{
  "train_examples": 45211,
  "moe_every": 2,
  "optimizer": "muon",
  "steps": 15600,
  "decay_fraction": 0.3
}
Rows from block 3 of a small rotation predictor, named by matrix and row number. Rows with one number within an expert belong to one neuron, the router's apart. Each number is 500 + 50 x the weight over its row's rms, rounded and kept within 0 to 999. All counts start at 0. Numbers have three digits each.
Before each expert's rows are labels from the 100 images, of 14848, where the router gives the expert most weight on average: "colour at peak" is the nearest of a few named colours to the mean colour under the peak. Only what is clearly more common there than usual is listed. The data: photos of plants and fungi (iNaturalist). In brackets: how many of the 100, against the usual share in percent.
# router: router (model.blocks.3.mlp.router.weight, 4x384, trained with AdamW), inputs 308-383
# up: expert up (model.blocks.3.mlp.up, 4x384x384), inputs 308-383
# down: expert down (model.blocks.3.mlp.down, 4x384x384, transposed), outputs 308-383

# expert 3
colour at peak: brown (75 vs 35.5)
router.3:553593473535579564480470555515454472419511510509531410461531441476423532481428535452475541417533497489448399593418534567530486531546486526442503610484518615465515506514498497545449449478505541549600596517498476546468500558544514
up.0:556499547541421535470482429513570520454574505584454517468436538532427559529589572411505407441481514510497520473512506447448545372557454638439420510525485527476470519492454580534506496486545492653479578479518487541489562438427465
down.0:536597539524574429536475575537546482613508516385501501397401540562447572448469512483523493512535584526524502497458419511469614496599478404489452562563471387499573471513546497494400436465520548484476409521484441430532503384548520
up.1:484542521419516491438525522545566447614491482537490451538413419499582521470483537553474416529463526489538493502509449516454493546442490437463493465495486495429550517526558523471480535519475381507434536521574612504374492592470570
down.1:390525486475566544414595580572516557585467524491523538546448488482575607550514466504571594513525526403463572453473416498544476450560438609505437537556544497457463541452530446465497470470492444531469552468421414594450506506532549
up.2:577463557499516526514497548377458516399490574556448481503395464558490536510474462611517586526506478505452521490458490501472461438558488454526353518553439527490520552475512505485479454551520516467390485504483495479517438500517624
down.2:430489494516507548540447558544537574465539490608537588429489544446459459414520499552483525524419557481488585431483482543555534536463560475471415398460522404459564525545586598522556526534542533485470537574513577408439544389536513
up.3:523514524354516503489490583508527484514534555464422563411436501469515570521648466531486476471454524498565481424516496503484471443622382539454471514452573515544433492508432533543510468439450456461464443452521549429555537497479502
down.3:491531515559526565522581524478535508488421527523529509470536588447538500469557523492567551468498469413561499467588587552452525534604564442541432471422478539447529509580507479523477481467498534404536508399504504481498499569510519
up.4:532494545587559423482463486396468460519539520405537458459543557501557479619435539438471513477503488449489408502496523505524584500491534501503537403459553530542499534514520486538449441505520613390518503489469485495601500564468535
down.4:607416520492465524526546521436478486559548517570511429557459521425530417442540473555426511526479439522541537432472429467589527487346499449503549475618480468532481499421546474487519520373524495420463331510552527530492517516486535
up.5:565471579452457532515515495512400527552453590495491548491555489576470592467520499491554494541387492467531514523570499511490406518438533492560498511428523610541534437476481478467423485473578600476595496465492529527533513527511465
down.5:548474381550483542564528500455498485572555513397505423513601477539489450552453492596498533490544461472505520426563457563533483423466477527552581469548456481483588413626585456567531536486498460438483504497513447432422449479395511
up.6:440527449548422563447499470527491522530513468534546468498399505492484530596359524471542472645567488461460562564563468467446479494472476554480549535523548519487487457531515482468541504514550528517475376512444494573535448457559471
down.6:490548447472501524567520482516492517551516533559457412532482503390474474496596537555530424516396453418584502509534491497448502420471536479493525547500476536595468437508499582487555508596434518400501582558573516496513494510536469
up.7:472551610598528530592493491446467527509401527548422512462433488484414479491488480528465491476476511504478541510505402537510522439484516613504525485555579483480573534493499529568606561538569557418466448497529427454530503485482523
down.7:520497456488456470519492458468495450487431510497529498507517489532538494418521539577531503459575562517449518453551468569446515601512430514560488558525466471514377461425327524491476492564541549432511473470452566597541479508475454
up.8:531488483472482523537523540523540537504524470473465529572401602512562503429532505529439571588505520467419534580518518602543464523413480493495405399547410486491501508504466441436495492489461521482483569508546514573473441474551511
down.8:460410485541450429510422522494526500550534477523529526434487484531415572578606579472407566514492533585396516491559504477537523482591564487528474543527536576462555569563423461481468580416436534445453530543461441373541499562516622
up.9:496494469488467479507532465551491471524511459500445519497437455456441516393493485512505379398589450528399533408507578546579479431603437461598452438545489545505533492487504432454535468560463441550535513555428484497465521597539457
down.9:510535522455492479435483545567538435553423488475528473573459579512452445505589541524475515509480544522543599517470631580439633567532502566496467562501488374548539516484523462617483551546634586530514482547529516518450508503434431
up.10:574475441447510427444552429528453459396562470399502526475553554404531457536510492452444523440527493594439575495642435470530500475477474397478471480480550432555423477406443578551574506525518536510465515493472424480523549494341483
down.10:572488438485567499457504517437441477437505447516476577564417518449560462518490525557459504500459457548458447468498552487485522523467496534380539447595567499441477460450500557497535457518496437579474505516527518518583506433564489
up.11:505521419578488364543450456572488557537484492472392410462622441456566530600575587539464484452588466465474515517522469476541556489482491498528573531551496436617479507439545475556533487487519413603475491496530460449493574400518463
down.11:501501545448499553472612522526517487536509463516504536509452493567597576520467473591476375517464542452518484554440582564447439501431598501519559521479469502510496445502562535509446442433367524431498493551492508547522553457491534

# expert 0
colour at peak: white (34 vs 0.9); pink (26 vs 3.7)
router.0:494438464566472478498450501377551520583417547514411520576477527534462445502598484583520391480385490512468597479513469511417462516557442404494450462419496487494479554466511478511499532431572502485508472411485498463533497502484533
up.0:466496487438492518488477414438501433504514503482506411501404457443616432522567512499626505458509523492484519544544475450443486415509566462540567384487507588523569510538511516592523495447415497504536601572458560513483508534539529
down.0:502483532508590496467531497456485530517473516490489437568577595519498493469487625474508561458556413506474475523421480471588499455595537619528494500538461580426495500459512545575477453553555531417519490483510576497476432456509447
up.1:412449503529531416528432453400533422451478448583588465495419509556468526424518490511416650529575485468449436460397528476477571510570559476475562481526492526498498498433592447423505542532555591472497510560508534546508521489438459
down.1:489618525549489476513534459572473575602498486446575547528504425498533512557410493450455425498474419561504537472512535460485504443503516576497480460418460620552452502519624483498472573534426484490528476446475522544504491382584536
up.2:485520483537615522595496518556590407529575540554465527460574509424538509525535544445608519568502615542452567552540442500505449464493413404433459419367542532443494515501500509441422534455511451523462430536449456485493524464549476
down.2:496543550548500545529516424475450554550484487482498459563439443500478520596494508522474474485571497527446435463593500518442498558345429565520499522605451476492513529389571546515514487442493422572495539503490472501549448572531422
up.3:465423476472574577514549555423537434510521503572526563499592482388660500480457498557448498406472534538384578468490485512581517480530494507528550553473520592530461532518530480422552523614412446518475436469537575466552514494419448
down.3:505613580435512590603550561600451521481504534557462487579459434553619562486400447443536485405417456553616484535553540452407558532457565563491480515475469553540497549463629498523423582562663479514474599486454451509519488554528511
up.4:444526554514495525603449491438538518546519560522512472596436451505467418480486519522439464449559549496421539473478541521477511594555448442589448491397530585519437488557536460520438421560513485451527419556518534456566496436514579
down.4:533459550504462476465471576509467488443533506511414512551428591488377527577469519504575456541482474495603441444502500524438481481636562589507515426537528508446512463557477371522499487485511499536553453468518462569493538498455590
up.5:565571463432505440505511542422495435443436517531448495468579563433476563522551493453467540546470499488512529510513538569568521438478510498532511537498558502513514592476539464463459515568502566444424455427427547483496476500573498
down.5:516470530492423546511400551474518525443521411509493591491464533510574548474467448530526480495453499499455579453440586654445501514497474447527627526509530425497602457458558426477525396481533466429477463456489486439454556551457508
up.6:490588444528479498547383539449439456423459542556442516555428601519384539633449526638507554498522612479487418499408502491459519478502401591541455504494441597439469564532479468511506527488531518531530542508450484557416446497384507
down.6:452541352522425460439693555545581557493518468507505525398564467477604463439347443523542489458461490466495419465524416508537537447501531544506566514576522409513523506505494480508434478498575479461471545549501510557414545485501520
up.7:573449588534590411524523534489495496498516498442496465479425556587538498490464516574536449465481458466462536458546477481453482592541558517484537545545516496456513567483460456481491399451576463553561546524510455511375489460484508
down.7:571531564500474591429529500518454418440439482504522499444469502417547576490549600510520506442535535459476505583439542429439441453542527422490501524468526573392554536517519466557541514458537473508490588476562447460561481509447562
up.8:468525617462477609514526448472453404538482590554469487471575499462501423551537531485496425459461448414474477596460448503580487471459408528485457462546486525581468477372548555596541464471541495446508504576511491469540528546494477
down.8:469485482419562518453549554575463521559502521479479537550429582452495476441410533425491570463528522494603469450476392437489469397547582463503506512423506505483547564533478585514391596414524543530454482428594482496425481437528464
up.9:490497606440482497483536455505547487480455536487510464506467423582419470463608469427424473512512551519600573555494509386529556480500477547508470498510555588566579516563473448494481513521590518631436547504497440440487544493527436
down.9:473531551493469472465427573453468498505432576405504462459441568502450447523505493541506460521525546554466528526565584503522437499576535544538562375463584465507517452528413499496527412562464414597494453481487377493556595492458517
up.10:528450457582588469431550479535467465440433468482523544459487521450526487413574437471628488561552513396464440550463553464677491491514606450506497524569548452477565512482508475487521494515464460455510493597451499455491500449448520
down.10:564505567545539530462427507476507511535562493479478424441515487437504585533491469501424476486575438582523430538569494481494519486417461581478533485499542519517483472422511476542512537548553466487481420466478528538426535545490541
up.11:513557537549583488484514549518452480507453532533494537529423551482503492523510457582446422538578468448384582532511491472544422576478506545547501379527494561594469443580465403535435495584592403430508493391484504525513523578523499
down.11:510508471452421500534482468631486556549455505541523500550410607542542452432466536467438423576442430543498515494537515503550446552519541504507515460438503554525456418432492496487535447651299645624477542588491510453485522431537497

# expert 2
colour at peak: green (67 vs 6.1)
router.2:472471515514457478436462478584470473474533469412540410477459514515583458454503577448496506524585448474475465491569450543531522490502526495486637473584489416565513465558496562531498470657428538508504447598559493493516465430527435
up.0:478434524491476571505559485472480468458464447556521610420489515553557528511380491574539414512545516576520537491539546502490507474545508611545523374513528447462529443495535525407497536521508535507436526469553527512594519500521516
down.0:554452574538516479454458477467540496542530496481506360509430476549507412485490502456627608506480547465472549473542514424579487486500584516464539632447434413541512468442571504523536624495358459548487492528538544473457480504530471
up.1:492469563445582576548486501423441562512507532526530521528417565505538497496507433545483532444535527465417496475565393396488538529551500581445525461438524574516382441498459459436537449584629527570566510493467452411522523484462562
down.1:546530541507459424571582503481481492441426481465483537492548580539466499491518533502612540511461475525428617570533564436508587487504448477497467463475423494465550477568471516546480621496470620404553495462499564516490527449450500
up.2:495466560533469586482490470478553590460415497449490474519511457594464497489354428598459467494497528496358423503477545468423538487547480556452463495475446569473564569526505438549460526543486541538458627469519568440536471493478497
down.2:495465423430404527580546519495447535501620475381468510553485546510483500507457532481600484505441400502510473442431467443496487521457535413547522510539448541534457541456415518569488484507410521409469418424536481540569474420440461
up.3:481494584494505443478488553458598525516446518536465575488468637518480419447513462421539474429512571527550469545407448548496550454501505469458558464510529437406493567523544476561509450522425543479460417477506454413466518522445502
down.3:502578493489555497553545461563508447555428502509534455507536565413614398496485432522555531469479514479529469477453479491434517430502545432461414448618508485516470607525531549468551585468513435465557453493517539556360498530512492
up.4:476404477600507509584543474518449474466447515523521431529509427479500457468508447563484507542543499523421512548587572534555557537470484576495423465489516476456403401469568564428444526574499560380485456381587529591548477512456529
down.4:461604590542475483459455532536548531492556424554542450412513547514516546351406528506444445484462618507586499426564454502605475487519370529388473544463550406551457419557513602416539626568435456462534468536463403524528550472528474
up.5:518544545426644491543490447485558514470484415541503507522503503449586513473497511586447446511507486504465517485483505496568512524562483466569522436523444627523525522530509573582497478481433491455459467456454520424462481525532502
down.5:541427531487489421486498538490525484572484510508539466477381489535510516499485511521449470502545460460438464505571452572451327602398471425438544469436497419464532441424478523568472400502471573511474517506438543474647494451443547
up.6:485448524485493552479525548411507499505548498542512498605502490451398488569546454502519509517430477605426473456496423503516490452536533482458465579460460450480536491464490586469531516516399509568535460511550468473496447539475570
down.6:454501493499421439566461447500522452579490488517468423428511504485638644553409530441525467447536561422474464495452523438514605556532507488536512514598534484481478463448473472492543522564566402521531522478458381507513497540472497
up.7:482467400442443541483534448551507495527456523420494467505574572562437512508402508460401433460549506512453500447527588538541547489466502540570557597588532493547515549462548529588586450476604534426510400494470575492490513427511572
down.7:487562499490465500421364488514397497516518503500481516447522491566493535444499566558569441427554492513339523503496541440494624538447483547505481475511504552527490534502450470527474577488499469579515483526522524437523477568480468
up.8:484655470398471472466439490527479551543521534576579526531526460501437499551515591507509494529485564503524471456575538535498446445512511538516542505480525543521486553465411445443553433497604583492510530457548515475502444451516471
down.8:474540493529471422496440470545499490486565541447470510541512540485490556471500567547501451469460387500490502526576526540487427472573455511444510616468529440434454484554505573490414504517491402493536523396505474576523535538519581
up.9:481416525473513503510488521576409465486496452516572520573420453470450624585519549484425507546495579486403498470427574508539592527479491563512407435492478489502492465421437585480537473485519494582521539517500473459499484413550518
down.9:537447412531451503531545364561564527486489539523510543516542491504490515456496502529520467466457502570556502505561452526453533420599496503486503582473530550534586545540512465511482479593433504505508409551439482490498478479549470
up.10:563579446470496561509440422456571536470595437554480573527544541482468439512483501532473504410550433520476430465533496551503593426487532450471492445548537550451536597439459424490446484577347460484489485510544385499543520581511524
down.10:447518558476484456579509404558513524425495507462532481486535474490427518536534420438445535600582596506519462495431452535503598537486516485561517499479487626541497469576547533472567520469475575488525555482528488545496508561494543
up.11:455588490500577537479457505411469531560475479446573462396528457423598548512471437549546537499535515438493515454430476490548550520571473487518500478561514512534519613490504622414435474467455535464484471544375507597466476428520527
down.11:514514498540500489576577434453559454461649501563482468456540505473577468567439494571539487518477552470464524615563454438497450493579518499509620441528472501524480424532493560504532313510377469489505504505471448518469497428504520