Weights of a small rotation predictor.
Model: 14.9M parameters, 64-pixel images, arch mlp_mixer, norm rmsnorm, activation gelu, patch size [8, 8].
Rows from block 5 of a small rotation predictor, named by matrix and row number. Rows with one number within an expert belong to one neuron, the router's apart. Each number is 500 + 25 x the weight over its row's rms, rounded and kept within 0 to 999. All counts start at 0. Numbers have three digits each. After the name is the row's rms in percent of the matrix's.
Before each expert's rows are labels from the 100 images, of 14848, where the router gives the expert most weight on average: "patch colour" is the nearest of a few named colours to the mean colour under the peak. Only what is clearly more common there than usual is listed. The data: photos of plants and fungi (iNaturalist). In brackets: how many of the 100, against the usual share in percent.
# router: router (model.blocks.5.mlp.router.weight, 4x384, trained with AdamW), inputs 55-109
# up: expert up (model.blocks.5.mlp.up, 4x384x384), inputs 55-109
# down: expert down (model.blocks.5.mlp.down, 4x384x384, transposed), outputs 55-109

# expert 1
patch colour: green (27 vs 6.1)
router.1 086:499512537492498501530548471568492514521504510544460517500471499494513500450497492521518499517476542506510477513486486527533474510477544521518510533460496525506517493
up.0 100:472491468495466474490518538466526468501510498500507473437542504501527523551458514505470512512513492503487481450486463526515491548517478533511487509505466499526466506
down.0 105:486502486521479487510484499478484483494477483473504482496507471538515484475452514461488517451471501502521487503499533469511548520536498524494551487525473504505516513
up.1 098:470494475529520519429492531479511495486502489520472489514513499533485508509486506491459505505461477513460531508469507518464483504526490511458501540495523520476450524
down.1 093:476496491459484519490485465455489476492489436503540526505492457476480519548432579523499497494502537551516504508490457497490489538475492508507515477476472495491491483
up.2 101:443523494478521519523488466547486475486505476506491490497507517476529529462472493493472528514474452509489490507550518505500540412549512445489514470482544496488498494
down.2 103:527495488509473500491486488484486559490510475515501503543469505524469485541495481530509520517476503486474484473515548462517484542502491496504515515478489448471473532
up.3 101:517488528499541500523505499479492476533515515494534503495515495485512474532507479478475518565469545515512500505476513491497513487479516474471505510508479555485510542
down.3 092:495507509492472532520452501475459489513525465481439499497515536569479489514495482507513486508496482558510498517502486513452512495553493507539492479485524504494520499
up.4 100:480547469500457476508511530555492531501471514483498478461451514503456490531486508524519529535483501545445531483510452481478481508473479494466515504481493499497539458
down.4 097:515484535483519548474500502481477484517520481521507526457466471509512493504516480484526480504523459494522505514490516520507554515482509513506495540564512516453470520
up.5 101:502519505550533503514538516492481511525505503497497529501487501497492506486503463524476460488493461502459484492511477513484525529461522504525500525470475514491528468
down.5 103:561448470456482540501476482451499467495500509508511499522499546491509514494509433460508462537490524530497474526506554468501496501503502504470525488508555525468467503
up.6 099:516487555517476482495546470514465497499503515485540501529464505484539511494513493518500530508468501514488545498501535509514522501499502500476559510471455516519488497
down.6 099:527520515484504515504507538485442458491539538503516498479493510467510513517539477499550485547526490518497490509456498485486494503518489501461454504498500495525477507
up.7 098:508502485539477539532517490516479481543542489517459533546529453480480469523501497527489501520448507497450505543462501521494461538507496516536453498502507494547503520
down.7 100:458504494471472527470508467525457473464524491480549513469519514495524487485454515506499472460540493523531499504496486461488499460493528494487502447501500473496512514
up.8 100:480553497477528473531506562518518497550483519482489504489535490529546473487538464516505489493468479520507507500526506505516441467492500497511449506537543462507468501
down.8 095:447503479507481489483514478544540526514500472486514464520503497528511484515474492459524527521539531490515525503537455487490533450513501487526524539494490504497523512
up.9 092:507463513487561494486507525502469496524482541536481496526525523510514489481517503475511463467499508510456523482498547544547519488472508511534529461531486518464493498
down.9 100:489490474539498506471526526458549539490503495512472462524500486497543490512471514479543494489485466493540539494481460532483475519544515540514514507496499452486474515
up.10 093:546524527515485510441536506504518525530503468508477488467468480483507502483501577536547501512533446516488490504497520500529503529495485487519474522525517472498476544
down.10 101:506501521479467495546465504504480519493467512467477506540499520504524484491523450517492483516471474535500519489472476466482441529500510514526485469533508599507524476
up.11 096:492515488535468458513489495498479544522514515515488468487470505483475537536499526508487495469499530525480509502471525485460505525523489482486526536456530475487494476
down.11 095:487503487455535496529461512493488558487480495519425508525507515520485510577500539524497500493495488493541478493547481489498512534509482518506526478501481545506498528

# expert 2
patch colour: black (39 vs 3.5)
router.2 095:478473491513490518496495498493504516525491487466490499494553514519472459520514510528498532454538481480506528474508497526481542441513502483479511426484488500488502512
up.0 100:453525521464511505480485568492481538495481474517525551556510529519488503515517497479531480480524565471484568477508547516474463502515533549510548508525465494492515458
down.0 097:513492486516489520464538474522493453481519523516444509533557456497518531475456517552519490490501456480470504519519513486489478534488481491508517533530504501512457497
up.1 097:485490482487503504536538552485475494503500498523486460521486482507523520522468531521434512472516463547466539497498488497480534523521455489518465527497518516500521531
down.1 105:479539510545475515548490498455512520503509477473523535518495498479529459468530513576520491499519527517514510489478476535507437537468497561518486504483537481485488506
up.2 108:504464511475489474568541514539512478507510496506520449508515488491487495474510507492494484497482523513499503474553511512510484546465525460505524487484511536497500493
down.2 107:512495483491526488460486493505450500500487465527486481502494493520480529517505498480484482500506500485432518514476515505484486499497497517521526514484466485508458532
up.3 104:491504519506480488547497504461481507540505479498529472493520508510486483482491476476474531489455475535509481500499521479494517469483513473485483490512485460518496502
down.3 101:521542468498503505503515470516489486503500517530509525442506550511519490489525463495488507532488546510535510512501444511527507451509504457506470496537500496471485507
up.4 101:521520563537517517516520515495506476487517509536463486527511492487508477491507505491503516488489525499455502501512502545485507474528508550511502495516459460505447468
down.4 100:534515500461501525474507496502484478524551497517516452500501546522499460490515538465498467510505494535489501498510448511549522526492525486515509498460519539491517507
up.5 098:454502530502472501493534489487536547507494521467531465502522479522468470519530502480503512476517478480458517467512512485497526477535493484503471526489485510496505484
down.5 096:545512491461510505483482514488486519502508523520533513497513510542508506491493473494478500539497550531482509504507502537537495478465527508496484516495479529483496503
up.6 100:555554455464511511483474521492488478514492472509516494511474533546489495521476510497534533479529479464477458483511501489497476542546508517507480534442522518494495488
down.6 102:559536520537482546495510479461525475508521491505475523431514452506518500520467536518482516497516465493502494489497484522560520500487536489499483484487533466502543495
up.7 097:572490563503520557502498510497531547440510493532503482491499464518507494487520507493534482508521524551487477515453450502483511459473502479499522526485496489519549506
down.7 092:485517508485531467467502525510453491492524462531462513506518521467483494482470472466514450488556519473513493527482527492524522502500518490488501521511497502516504470
up.8 104:496461523476438511493520501491531496510541471459446530496484498474477506504502481536473507481499458507546517492526504497475484467477477474493509468497454483523494459
down.8 100:451528524537516508513478514473503485507463480526516483539475590507485475530480541444532531466502511501454513488503508485505523457542495523519475501494482466453498544
up.9 102:470490507534456520494509532455486545516496493503516444499461479468492531473499511472506507483521484465487459490517509508505469450507532458508479470509452439512486523
down.9 109:519504495472527500517494523529511505536521506479510466514498483534504531501484462491478476523494539561484478497513527460448521490518497480491452489530533519505499455
up.10 096:491504530527494516479483509528520524479510475443493504493509513485469544518509452518535455474517487486519485498491520522475519483490502500476530479493485515489472546
down.10 099:483460496569494508534481474528431524469478469501486514485477533487491464496494472519511537461493479515537527495519518493484509472536481521483489547497521519465503501
up.11 098:487465479559488509469475493514501454487440519521458515486535520501453506463484526506469501517505519453458490513488501536519474493473495508498487499484491512501500506
down.11 099:495540479477514485505517510487497454515523446545510518524496490510477523485481524453515518488483477502475474489480503487484540527502518474525517521533497550440494489

# expert 3
patch colour: pink (34 vs 3.7); white (28 vs 0.9)
router.3 108:557494506497501486533487486510526480498511512535513527498492507516515493476505498477509402529442503491513494504518515481513504500503488494535559560510496501518536480
up.0 101:497521497497543501495444457501501500460539491462521525487460498497506549459525511517518470496514508474471457466475521558537491543503489469510512496517503516478501525
down.0 100:555476530505463495522501483492530521498466514531499494515534478495504518505469517503469461450539468503499498489501532538503465499440495506533489495506562483481518472
up.1 119:441492496502493504495467501487497465491511499520515491516505486499510474532499508497518465464542475508478488512520544541509515495480499538512481474569522577501538506
down.1 123:493509475457503514505477522504495463477519491502496509492466513495511523480504488507541482495493522492440479518522528488495513526523514512509479461481493499489540489
up.2 092:513537511453482489490504516519526467474505502486513502474462452495494496512448528504485498486510533485501486501508479531480500510486520502505511504495506545538557513
down.2 092:470494473494513470548480492459461532497484472475528483464469538542475501517530501557510499507518514487476536486500502482515499503488525461497556521491510515522467497
up.3 103:475497514519504520530529481503492507477457532475452516500538505511496519462444535493513495486464480490460522500508479488530513485494518505471453513547498478499498489
down.3 102:472500524489494485537488498522536484566510495501518517486479497504505475528510492485473526533513524526516506500490476471487497516461494509454484474490510492487511504
up.4 115:474514495520544519493531505479531521487541514514498497530530525488480493502520535459451533473486544503509535520495497431552512507481502528470514515506496505516512524
down.4 120:517487513561497535520478508491488497480504499527475524548523544522501534502469498489488464488520499500495497523513522507516541488520514502493557490452479488534499511
up.5 092:492500482464481516488523474500479486498526482488523462506484465482465495471516513473491452460531498534494503492519471504489497495539489466496510510514496503486539524
down.5 096:496488489514479473480473507529523537496523508451508500503501532556481484466500501520525552500516484512519489507509514478502474479503507501516520440568489527502511543
up.6 101:501500542537523491515514445510477491486477514517515505522507470535513481519494468511511492513520552550507456502465488532442509506519505512510520481508517520467478467
down.6 110:497505521493579526446488514477517533506486509482486486499499510477496549557501580468483512520499528472454488479484462533482533529516480517524482530547467506464526495
up.7 103:490489545461519489487519483515531457512491487484510417545513505508491493541498478482510510482456482480484513481524530523476489574479473461509494482514487515509501478
down.7 105:533480508505506497474513494510487524505481505517470435543522507453497510455499447482478522511467468487457524515496484511529481478503528485488494509528512508513537537
up.8 104:503517512576508488490536486468525468477485502558495518496504509521491473487483491507479450493507538503495503525517506498498524543503508528509506495456512569516524565
down.8 106:496487491543522535502511478485486504529534502494508524506485483490514487511470520506492535473529523488461490485488493490524528482487491516539516556462509478522534468
up.9 099:500529530503471512453490516488479508510463522530517506534471467488460515494518511470494536438551488495500529520503515497514497501510513498552482505510484486456549441
down.9 103:463549474495513488462479521446474482493502497480515494501543512511492538492483510544504492541455463504473512510502525497504500496581492525521481502520468479486484525
up.10 104:517498508547491515488521454513504482500503508514467532486479463466472465512501458519483456478479485501463510519506477483505497494474501495474490506474520515500486475
down.10 101:479517497514504469532540545521526516531531510495476508470497500472509483479502546524523497497509494510545508501481494506512489498490505522517506505487497489535503503
up.11 111:515506519456515536460494496530494478519556513518498538477533496512531506490510525503514475457505513504510514519533496474528538516483485478510521495496521509533502500
down.11 112:451505494517498486480494517486507516502518474459515496507496495528504489499467487464520533513508501544481523503486508495507489480554495485498535466484507486479482487

# expert 0
patch colour: black (25 vs 3.5)
router.0 109:480529485491501511450507501462491511483492476480535461499487514528501527535498485501473583472563496506493487482469486475472506520473484519506451462505516489476474511
up.0 089:538483463475499475492524469514474496468484483443560506457526475484460474516545506525485499504462485508472510544514513508498491516534519514493446513479543502471522496
down.0 091:460516491524479473492528468522477530556506485479502503455471492479508481467465477466563491513453528482484492526509508480471500421519476468519528498531489524510487507
up.1 100:503488497418468486522523500493510478505493551503510515527517506542476500489487492482576483485534518498503519509489539462553493483485497507498454479478473492507549458
down.1 106:493442467499503485473493513520506486527454520490498539526464484492557474507565511501480504487478526475439495494531518534511457548558497481467481498567504490469453488
up.2 102:470534518472499483519474515460458525507499487495492502504480483511476502492483485452493543500522489434482489454508532471500515468462479518527474480465460507490513504
down.2 102:524479529535524481478491531511515498482535487498513485466522474485499531549482502515548479513504483529511502515489479501491467496526516498472501520520500468515505555
up.3 119:497495507523498502464529490523515561485514503487505546522483496475497487503502521491516515518504503482438492520507489543517496515493502507506513527494498489516503510
down.3 119:505490517531533476512517489513479555516487485495516472472466499515468508488503576496536471465507490490509516503502493489520479482459499532500508518491438532503504476
up.4 098:500483490490446518515523493468507522483538451467472498504496498489497493432475517547542514491481512523467534532519515522506513495526491507487508486493491552525503539
down.4 100:521469483475512501468538521492521498485477512473496483480436522491503533491500474516478428529498506480591501494499529506552492565447479486470515476525513453477490553
up.5 091:483481496481509451476476455502498467496524529499485516459496501478493504457506489514516480481495561515494493494499516509543508489446500475498524521493474532484532477
down.5 090:544533488527516476531495479448495518481509528479503507447500460511490465461506465516515495484493494494515494535514516476482523510493500572521497539489486494471455491
up.6 100:482487489499464482536497477540507467494470528506448498509509552516505490503466497493531536501496490479505529485474484474510460469461547489521501485470469515529488470
down.6 099:514495504520470509473474503487477472481510492503506484490479501507499504516489512464520439520506525514547483490485480486487521484502515525512507503484481479492495475
up.7 099:488499508495534509493484522490489487504470513456486499451488509496501498458493515487487517523499519478494492534520510504494523504475522540531498467502488551504458441
down.7 099:492516492566519475494492489491480536476500499488493494562528507487510476519516494552488453531496526501449518486506471514534515492414466519528462528505508479500491502
up.8 102:490482497487491479527480473521512510504518477521503490527471517508464496501519469521462519498557473502516495507517502501514558467447463471511498452492480527502479482
down.8 099:536530470485504511533516507478530447528506467523539508503522481497502494521527446526461511540453464518490515495474523515512489558510515537477484489513472489469486536
up.9 096:416469501535489519498518519511511450466521484494469484511503472485519482509511480471463489505470512497492531517493484536515477494501530519487467470539500508501529503
down.9 094:541531490517504527496514439513508531519499446477525467507534528536494513507475503504496471500521534558518474508520547474492522470516486498512466496529530530501480489
up.10 102:500525497478549494526526480498472497477519467498501500512465489493499523525487523490507471509505500510484542503508460504490499524496536489498504491494521513499540472
down.10 108:537516486533533475494499540491479517524520477524525488512472484480512499519508431484466470485527512512508501494479480491466484481513520519480563531521490455491519557
up.11 094:489486492544473518496479451496506535469517478484496459480479492463496483474464502486558477472539462534515460468513537500528476487559474497524515461475506559523472482
down.11 097:530496495480485525489490474491455525467504474522517488547525499526508492487530460526509450472515476459508517498532496494511497465471499522502514509505495453500533516